A small class-conditioned image flow-matching model, trained from scratch.
Training: muon at rate 0.0018, 11400 steps.
Data: trained on telescope images of galaxies (Galaxy Zoo DECaLS), 22083 training examples, 66.1 epochs.
Rows from block 5, named by matrix and row number. Each number is 500 + 50 x the weight over its row's rms, rounded and kept within 0 to 999. All counts start at 0. Numbers have three digits each. After the name is the row's rms in percent of the matrix's.
# emb: conditioning projection (model.mid.2.emb.weight, 128x192), inputs 96-191
emb.51 079:554518489459523507555527506423520486550541561503429533423563535502496410488536550405548481472516512506496547494500481385391529493535547504500560582609573444552528462503520517499497485420534550358439535496465388491485498493563386432409560485435518549524403501516579376490452482486411454378
emb.52 098:430446533484556366493431477433504483484552514483495509503430588493444490429473467597469410471467531485571496589393523493439553513453512495566458421535443482541441504545520480492507486482570454432465534524515545393567456512562454522588476496571454465446530489550509503473477524489511391558
emb.53 105:564469459457464499483417449591507523342571497510440520629418572500496514527440530469584617411591491485529489527673466466474449489486481569484499393481524484471556494543533503437553512504564515558502561401563558502478528514487545449436581542476557525568600481467544492484454511455454531483
emb.54 086:451548486502427567525437560534464470466579477466505516523550489579534473369446509462369580508477542575439536548562524444575371532590552530453533472529501527424500529520489545553497545538494441455512544513485513496498583503524411518425420546514486515508472541513515451432540431541414537570
emb.55 090:480519502586508458489481512557538506467516491547478510518460526448491467579508427546484556557531443321501484445500555543545587479465461451481441474476375514564514523537481470426500460540466573624506515495494489497480441430512500508605544489533390486472522478437533509474505387516476510543
emb.56 110:580493507516463513606519532496605518569457442594465396561561443566531479587551584488521603526387482451517508473546540483521524514495476514581532539484460538529542468509536535472500470486509556626466453535544523552573459557493564501514380526532471474501478450573551549510532535447491498560
emb.57 086:504501501484552527503458478495512473496547575470599464315518528495500467488483499457453310421483547515543539547455519538467500499520527409492510497506422535488451413466527507561449496455557393517482543537426426513428534462544434539548527528458515579515465453440481495546538489590547503492
emb.58 101:488486491500527509531548461473413560508572494540421575511406533464437461288502487562540453567411457554525539506517525439447487555474522471493481564558506487588525534458571423438515535509514451321481526500478492519535596459551473515487439463432530515482419559446520498549396585573465547476
emb.59 074:456479411533563484601533498521393461521539482534481544482442477551523605475475471555536538411538549493536486516482475615533540400567633443476518589433520583457532584461480470567502537452554470580552492541528494508527507520505447508539566465511495439525554474515520595453580602537483512473
emb.60 099:500535470508515475468509454470515568504441613435502553612461491544551503558552477546527532512489494542445480479524544539469530532463554572560496461451510477513604529536520495516538589573415569605453542571598562574626478488471646515596444563601498520434533558613564540436491607472538478518
emb.61 095:519450529415524545573442430461548486532507400488547462524620445499559470458462546466469532512486443506439517470564408522503517484624549499539496371535519501485437471512485541601470543561508485429493478552533512546511572447526468473594598510530540515565604548525564505531497526455450511588
emb.62 126:522502484534514485430535488515437550506508474474389477505459430431438512434440411491485524498605527471488495511456481482502536493490548438453434542549599451543450509512490446535476490469447553420471505435434499420461483496526490522325638422526412548446485456422409443438471332418527523429
emb.63 108:518464555523416530508496614462570454501460601555523550548490532503430523567409559388512503549451470511546438523510484440508417506470364478446574456499472485442498413510532567407550478433564530516547550451481501432493596474453559438562425497397556531479526531402453438584472520486502489558
emb.64 082:487534499461522506509520396516433532554530465530495550503417365427563511404385466528426559480464511523480433557464491408442454416483480442461462618545568416515476505566489454502483507558547510340525480436484556482474507475567520459413426515475430553545435480521434506496450498496517532549
emb.65 128:489498524481490455433567497517410508478517370502381550544503471499487518477472463462503542526557510492497469538485518488465484507502521497475385542528466501531508604431459454487509524514496520509494482464522491470541502497521493514453581510508443406458541467476424429434559468487522506439
emb.66 111:502534527502515513496454567465542464487472592498582506447557537494461482526510469503553439472451467503531475515394460513477454496517462383569583526493590479500536348583496555490589477532494504404505516502492520419528441494490574559652489506522419587454504484484533584486477524510413466485
emb.67 092:389444526603469500554543521463572463514481524473612331486622465493536530538534503460486644477478468541570515496446483425420494460466507572413483458518597461480467564485535461514498481484484526452511492459412505511482456445441470565475504527506547589513524551527553439554518526432500483560
emb.68 112:570434432437507559526529493593422475513526582527552458511489493459472546477515615473504533454450481637453541511680491583512444523499535544470603519513378494502486487464488550564517511489558430616487499512506493570488484561526520422493574501479581557589421504591569447560504630488529548592
emb.69 099:508462462574545524508479571564549505481448482334419515452423518516422523451599518483589440674491596374479487549530532550495495569452508549532447467531472472473515574504461394502411565465541456539543539498505501508470453474488538586555503540525480497520512510533428490497577396510424474412
emb.70 087:486467618478469516533491511447440450491544481453487643524524549454399504617549466535551640538515476442542499507474503560428545502464514538518501460506520506496450393461604512550463539521481542458490515549541591504466573507504491469494395456445472445524559483433537570516453564538460528518
emb.71 080:421542534506579487520482429482539446476498610495510496495473507482532412487552617533408452444563355512557520427550544580433501466492557564493527343420461562542412504457513469501467516500512460589486480541573568493509476469504466459636384436561538577415529491566472539523429571516504492487
emb.72 085:473505517488546559512399568540603503529511410567622522436515496546528496433545529506481549458559502565378462484483458496574544435460481563488539512493469456504455533461416384453546535492531472436570504487567509493522569402524501523593501540467534548533457526542535494520395500380515455603
emb.73 087:506504527508525470452521608463543502473519510509498500510502551598468511559572498506563525556434535563522454538634414498520487513495426490476599503513493545504547566543554483523543499438497556452585516528560567476554446504455524569428506554516472503522556458490492499543583510656539426466
emb.74 144:541472553503542515510451478552509430485520364364319427562494486531480510517406477492482457499556500495465514499433505521530428498528611532482439478501555493471449593511471475536431507547520496573478465500511462513514575548555460483524533377500505460441499530457488396519458456512502585449
emb.75 101:470509494488468471538577451414550538518453652601532430392564487514569528468427411462448543486455455545557497431531516405473612465452452356534499554557465469475448496484522504506536494446494514442460489496461511453487477519415496490399516452450564431484471496541500570430579496404499475492
emb.76 115:534482550442522470482492533421505503472605505523599512488428527461470451548436480582506421440499394512498484512567529612468479494459471486611538514435489491560504531495497542529491505517484512583500520624526535446558492488536531559628417608535487509563545443507523494557581525563484498547
emb.77 099:456482559505533430575505507576484536490461572435452512527482557465451496517481566444496536500528577434509497458617562551506510480443412465500394524504434536474556549488534465535478502470541493582546464470542450505480457539500491408509511421518487394507544474587548460395490509533490547543
emb.78 085:535468533496466490460434629450487462473566508372615573565546560494508640487439436431492571529524602509419534452476454479497482459571507546520548495510526546572498408428405489534456441479509471562483438371514512597494546582519526483522503548625511518501501489419509520572513584560520483435
emb.79 098:478411476476478604458510370446503419448496565571499457430423419464501513452509477462483391535436487521465517509486480452497455558463512499401533572561445492494476522420542493481434524572487531395533480402433516471541470435600467554437401517454498577564469565562535470492558417460467469552