Rows from block 5 of a small class-conditioned image flow-matching model, named by matrix and row number. Rows with one number belong to one channel. Each number is 500 + 25 x the weight over its row's rms, rounded and kept within 0 to 999. All counts start at 0. Numbers have three digits each.
After each channel's rows are labels from the 100 images, of 14976 (inputs lightly noised), where the channel reaches its highest value: "colour at peak" is the nearest of a few named colours to the mean colour under the peak; "responds to" is what is common among them. Only what is clearly more common there than usual is listed. The data: telescope images of galaxies (Galaxy Zoo DECaLS).
# convs0: first 3x3 conv (model.mid.2.convs.0.weight, 128x128x3x3, standardized in use, each kernel summed), inputs 0-63
# convs1: second 3x3 conv (model.mid.2.convs.1.weight, 128x128x3x3, standardized in use, transposed, each kernel summed), outputs 0-63

convs0.93:515501479495517527523498464521530487536497476473537495520540530476508449499517544526457525503519471477513494519537508488431477519524504505504513493524538504455464492515500484526495487523500524
convs1.93:527512525526549528486517523435483463515498540507475463458516498488498517550554491476510470502503518488512496482528494520503455511487515528541512462461510509503526496536517488502484509503461461
colour at peak: pink; grey
responds to: edge-on disk: no; spiral arms: yes

convs0.102:484470505506512502501446517506498523478495536524462502501472520518516475469534522503522499517496521505532478518444461510495477478526497522499502586535506476516484478477525491496543529476488556
convs1.102:470501483480468465511492486531533539524513605497510510485503587480506495510512495492501523514500479475490475527482497502500488464484504504470483540506520532508495533484490514472449461501527529
colour at peak: brown
responds to: roundness: round

convs0.73:502530505547504494504469499470500540525541550538517499466522489486488556529472505507467478505503493523448509525535510500511497496478507540482480513546521483505511499498488472522497502464439509
convs1.73:509542481520509531529514505541493518503489540506506475493519514524560470448470487482478477449517481476531480458479485480520505504499511495499502533501506506511509533535488496477483489505473505
colour at peak: brown
responds to: spiral arms: yes; bulge size: small

convs0.27:503474505512503497512503486492454462509555488530523508509504523484491480508481544500491496514468513523481537477481516503472472509519485511521525510502473511492516533442530492496493481485509464
convs1.27:477525509473487508489492524479481509529473488504493479508494432507531511475451474501507480519510504479502471479457510541471546506492507528490488506505456507489517497514516506477491472544503461
colour at peak: grey
responds to: bulge size: moderate

convs0.38:536505486490528510520590507496511475515535517499540500508522498517465555510500497493492474507492554524436512473468522483488510497478496520494475445475504504515506504468510496467502523497478517
convs1.38:546536458503490541533528489491447488474466413496498471492473492481494502497443509505503513529509474520494521502514487546471486517492532494510513463487511466486484482488479489523487515539487488
colour at peak: grey
responds to: shape: featured or disk; edge-on disk: no; bulge size: none

convs0.97:478488480471505528481492509488440502507484497514499465543484490530490537510494460507481539504522509489544461531490551471505465455501529516563483484500499503512455505533518495513470518493487493
convs1.97:508514481460489494458489489503501574492511517497496529497496550493480484463478482505515501510555505518498466508492482565455520462472508502491481504498537497481504514479505477495458504495491495
colour at peak: brown
responds to: roundness: cigar-shaped; edge-on disk: yes

convs0.100:493493586522516452500477534482511487511495511450512517506542519510519458558529505543484493485527541452550498511532487532506459477487465499508474506461504526475478450526507523507486496468494492
convs1.100:534489507524507513478492511463465463473533445469502480490493543513484520535529504479509498539462475515482481524465479483522511518417522489500535508492449517516511493507535502495491490523464463
colour at peak: pink; grey
responds to: roundness: round

convs0.66:490486477469539557467517521526492496494499517503486541531465494498531528510517497502491505528512512534482479482493547504445473481515502506498474497476517497512534547468507521442509516534479507
convs1.66:485456472514520507526514512488455474485509482499460508479506465490469480476508516512468500490518507501553494481507519537512505518484499519536516439438508468484501468500491519535536539526463486
colour at peak: brown
responds to: edge-on disk: yes; roundness: cigar-shaped

convs0.6:516489489483501441482494511480466508499480500476521495528505541525486532489466504506513499507481515489524509516467481495482528511496493493531511524544483524495522525492505485499502435508490481
convs1.6:458482538448506469487473532485508505572456537508528510532487457508509487480492508528474461510524513540479510498460495531491499531491473531471506518505450509492515497495528489496522461499467486
colour at peak: brown; grey
responds to: roundness: cigar-shaped

convs0.34:514514522526548516507560479499426494473522518461501533518520485477554495458500473505505494458511515515502507504525515521493478467549485498533495491484530503498492472479482468526471507509474507
convs1.34:476478527498538471481504513470495473545482518519487523512500493506476500493507491507442490499536502528482463478521515522519512536432537507497545516490456494496532489528534492528512504516476477
colour at peak: grey
responds to: shape: featured or disk; edge-on disk: no; spiral arms: yes

convs0.83:548520506522491535503459526509456499524497487469472499467540471487509451464518482500492468486531508511517518477516519518498448485500503471520529503462489507508508523488472472519461545477548488
convs1.83:476466480521515463496528475494466504473526528487474547531502627508489518484500485486490533546481489552469459525495484506490511505426531531519512474496506514490516510506507512494485489557457484
colour at peak: grey
responds to: roundness: cigar-shaped

convs0.80:491502475467560499507484481493479542492467553472494483528502490518525454503503488497466509502521483475499477503533471529483440477527493554490509543505489500516494515481516512501483462510495444
convs1.80:509516517473492487431495517512527553518523559532493488441519530516486515510548487477518508480466502469515501551493450505503507469503490511493488575502530500501521473514500510475503480430538500
colour at peak: brown; grey
responds to: roundness: cigar-shaped; edge-on disk: yes

convs0.99:478494583519484508487489483497524501501504509503484493505519496484535459477517494477504504494462555499517503467525453487486537474494508533519498511496479529524481485534552518514484463484487526
convs1.99:531481516465502463520499473464498518508508464462506508530515464483505511503486501493521525487536488523480481483512527512491495473492487555444514528544451520507490497501525502520522519568516493
colour at peak: grey
responds to: roundness: round

convs0.125:486474494508485543468529537477446467536487491529510482519486502525522585496527468479499487476485499484510463482484534506551487514509532483502530477475468512509516499476508524496485535491514444
convs1.125:499469522540469445504492502502517476446527475487486571515518493541494469473511497499506519503500510516502508491513496460482526455473481500492490546511505495499518488493505500532504519496509497
colour at peak: brown
responds to: bulge size: small

convs0.12:481481519505490480498502492499433509482516537515505557509496512521516531519483505514502500509475497523438504528512485488515509483497439527487503504512507539468473501491516524483459434514482510
convs1.12:517512534471518537477467526486495575522466465498547473522504491524474502500467481490507497496477516482474512559489554483498462536545507472512514491509467496508507540513503486474481497499488505
colour at peak: brown
responds to: edge-on disk: no; spiral arms: yes; bulge size: small

convs0.111:505505561495458520478475539494567497517475495505495504512511464511476551514513527489516508501525514494483504488530499512484519464503433527495490443493470475475494497480526530508518493515532537
convs1.111:514517514520516531537511539444490453506519466476500465487526452464494485503479490497502486540523512492520495430488526517512502484483513487523539492480459485516486471515514514505471508520498448
colour at peak: grey; pink
responds to: bulge size: moderate

convs0.21:498475467469506483487483511503516502502514469460524511503446506509504472488504549519482502517509537492483516505531519509463456501515453474508524477511496487511510479458516474535536501516477506
convs1.21:510528524497536490538511519453495492559472478501531480517526455501485536507495489494468498484545510448503487509521525524512467534470510525516523471448445488500510476536513476508489505532500470
colour at peak: grey
responds to: spiral arms: yes

convs0.89:496518478466560464512505473496516470458519494475487531515497517509514502507520504534527512480507466499503523490518531516488476502521509512531484483475502527533464478478539501544488515501468471
convs1.89:541535530485488531468498515478490502536489509519502471456514427507472521511483479496491481527531516454496475463483503513506514513506515559508534519465493492496534469515508472467481490530506471
colour at peak: grey
responds to: roundness: cigar-shaped

convs0.118:457466494490512501486509473475481474496538518484529495504473488548455551527515542491508529513449517496464524519475506518496497502511474492501523474508498530514508525441523527504481494514498509
convs1.118:488489525522505532522519527481433495491451455525479515516504468512505511511467510505514507522510464505458487507503493510493511507528526553520468510495534476491501485487495460515517507554443501
colour at peak: grey; brown
responds to: roundness: cigar-shaped; edge-on disk: yes

convs0.72:493498499458483500499467510483508489490541559522509476542470479505459543507456475478493479505502507511458537546432533538510489475538496512455469498537507499487522557491506530494520520490491528
convs1.72:496509525534557553529515531510485466499466499484500535493552500495503472500504505498454493476505497465545491470513498499510472510492513500558501475460503465516488478506482505510531517514487491
colour at peak: grey; pink
responds to: edge-on disk: no; spiral arms: yes; bulge size: small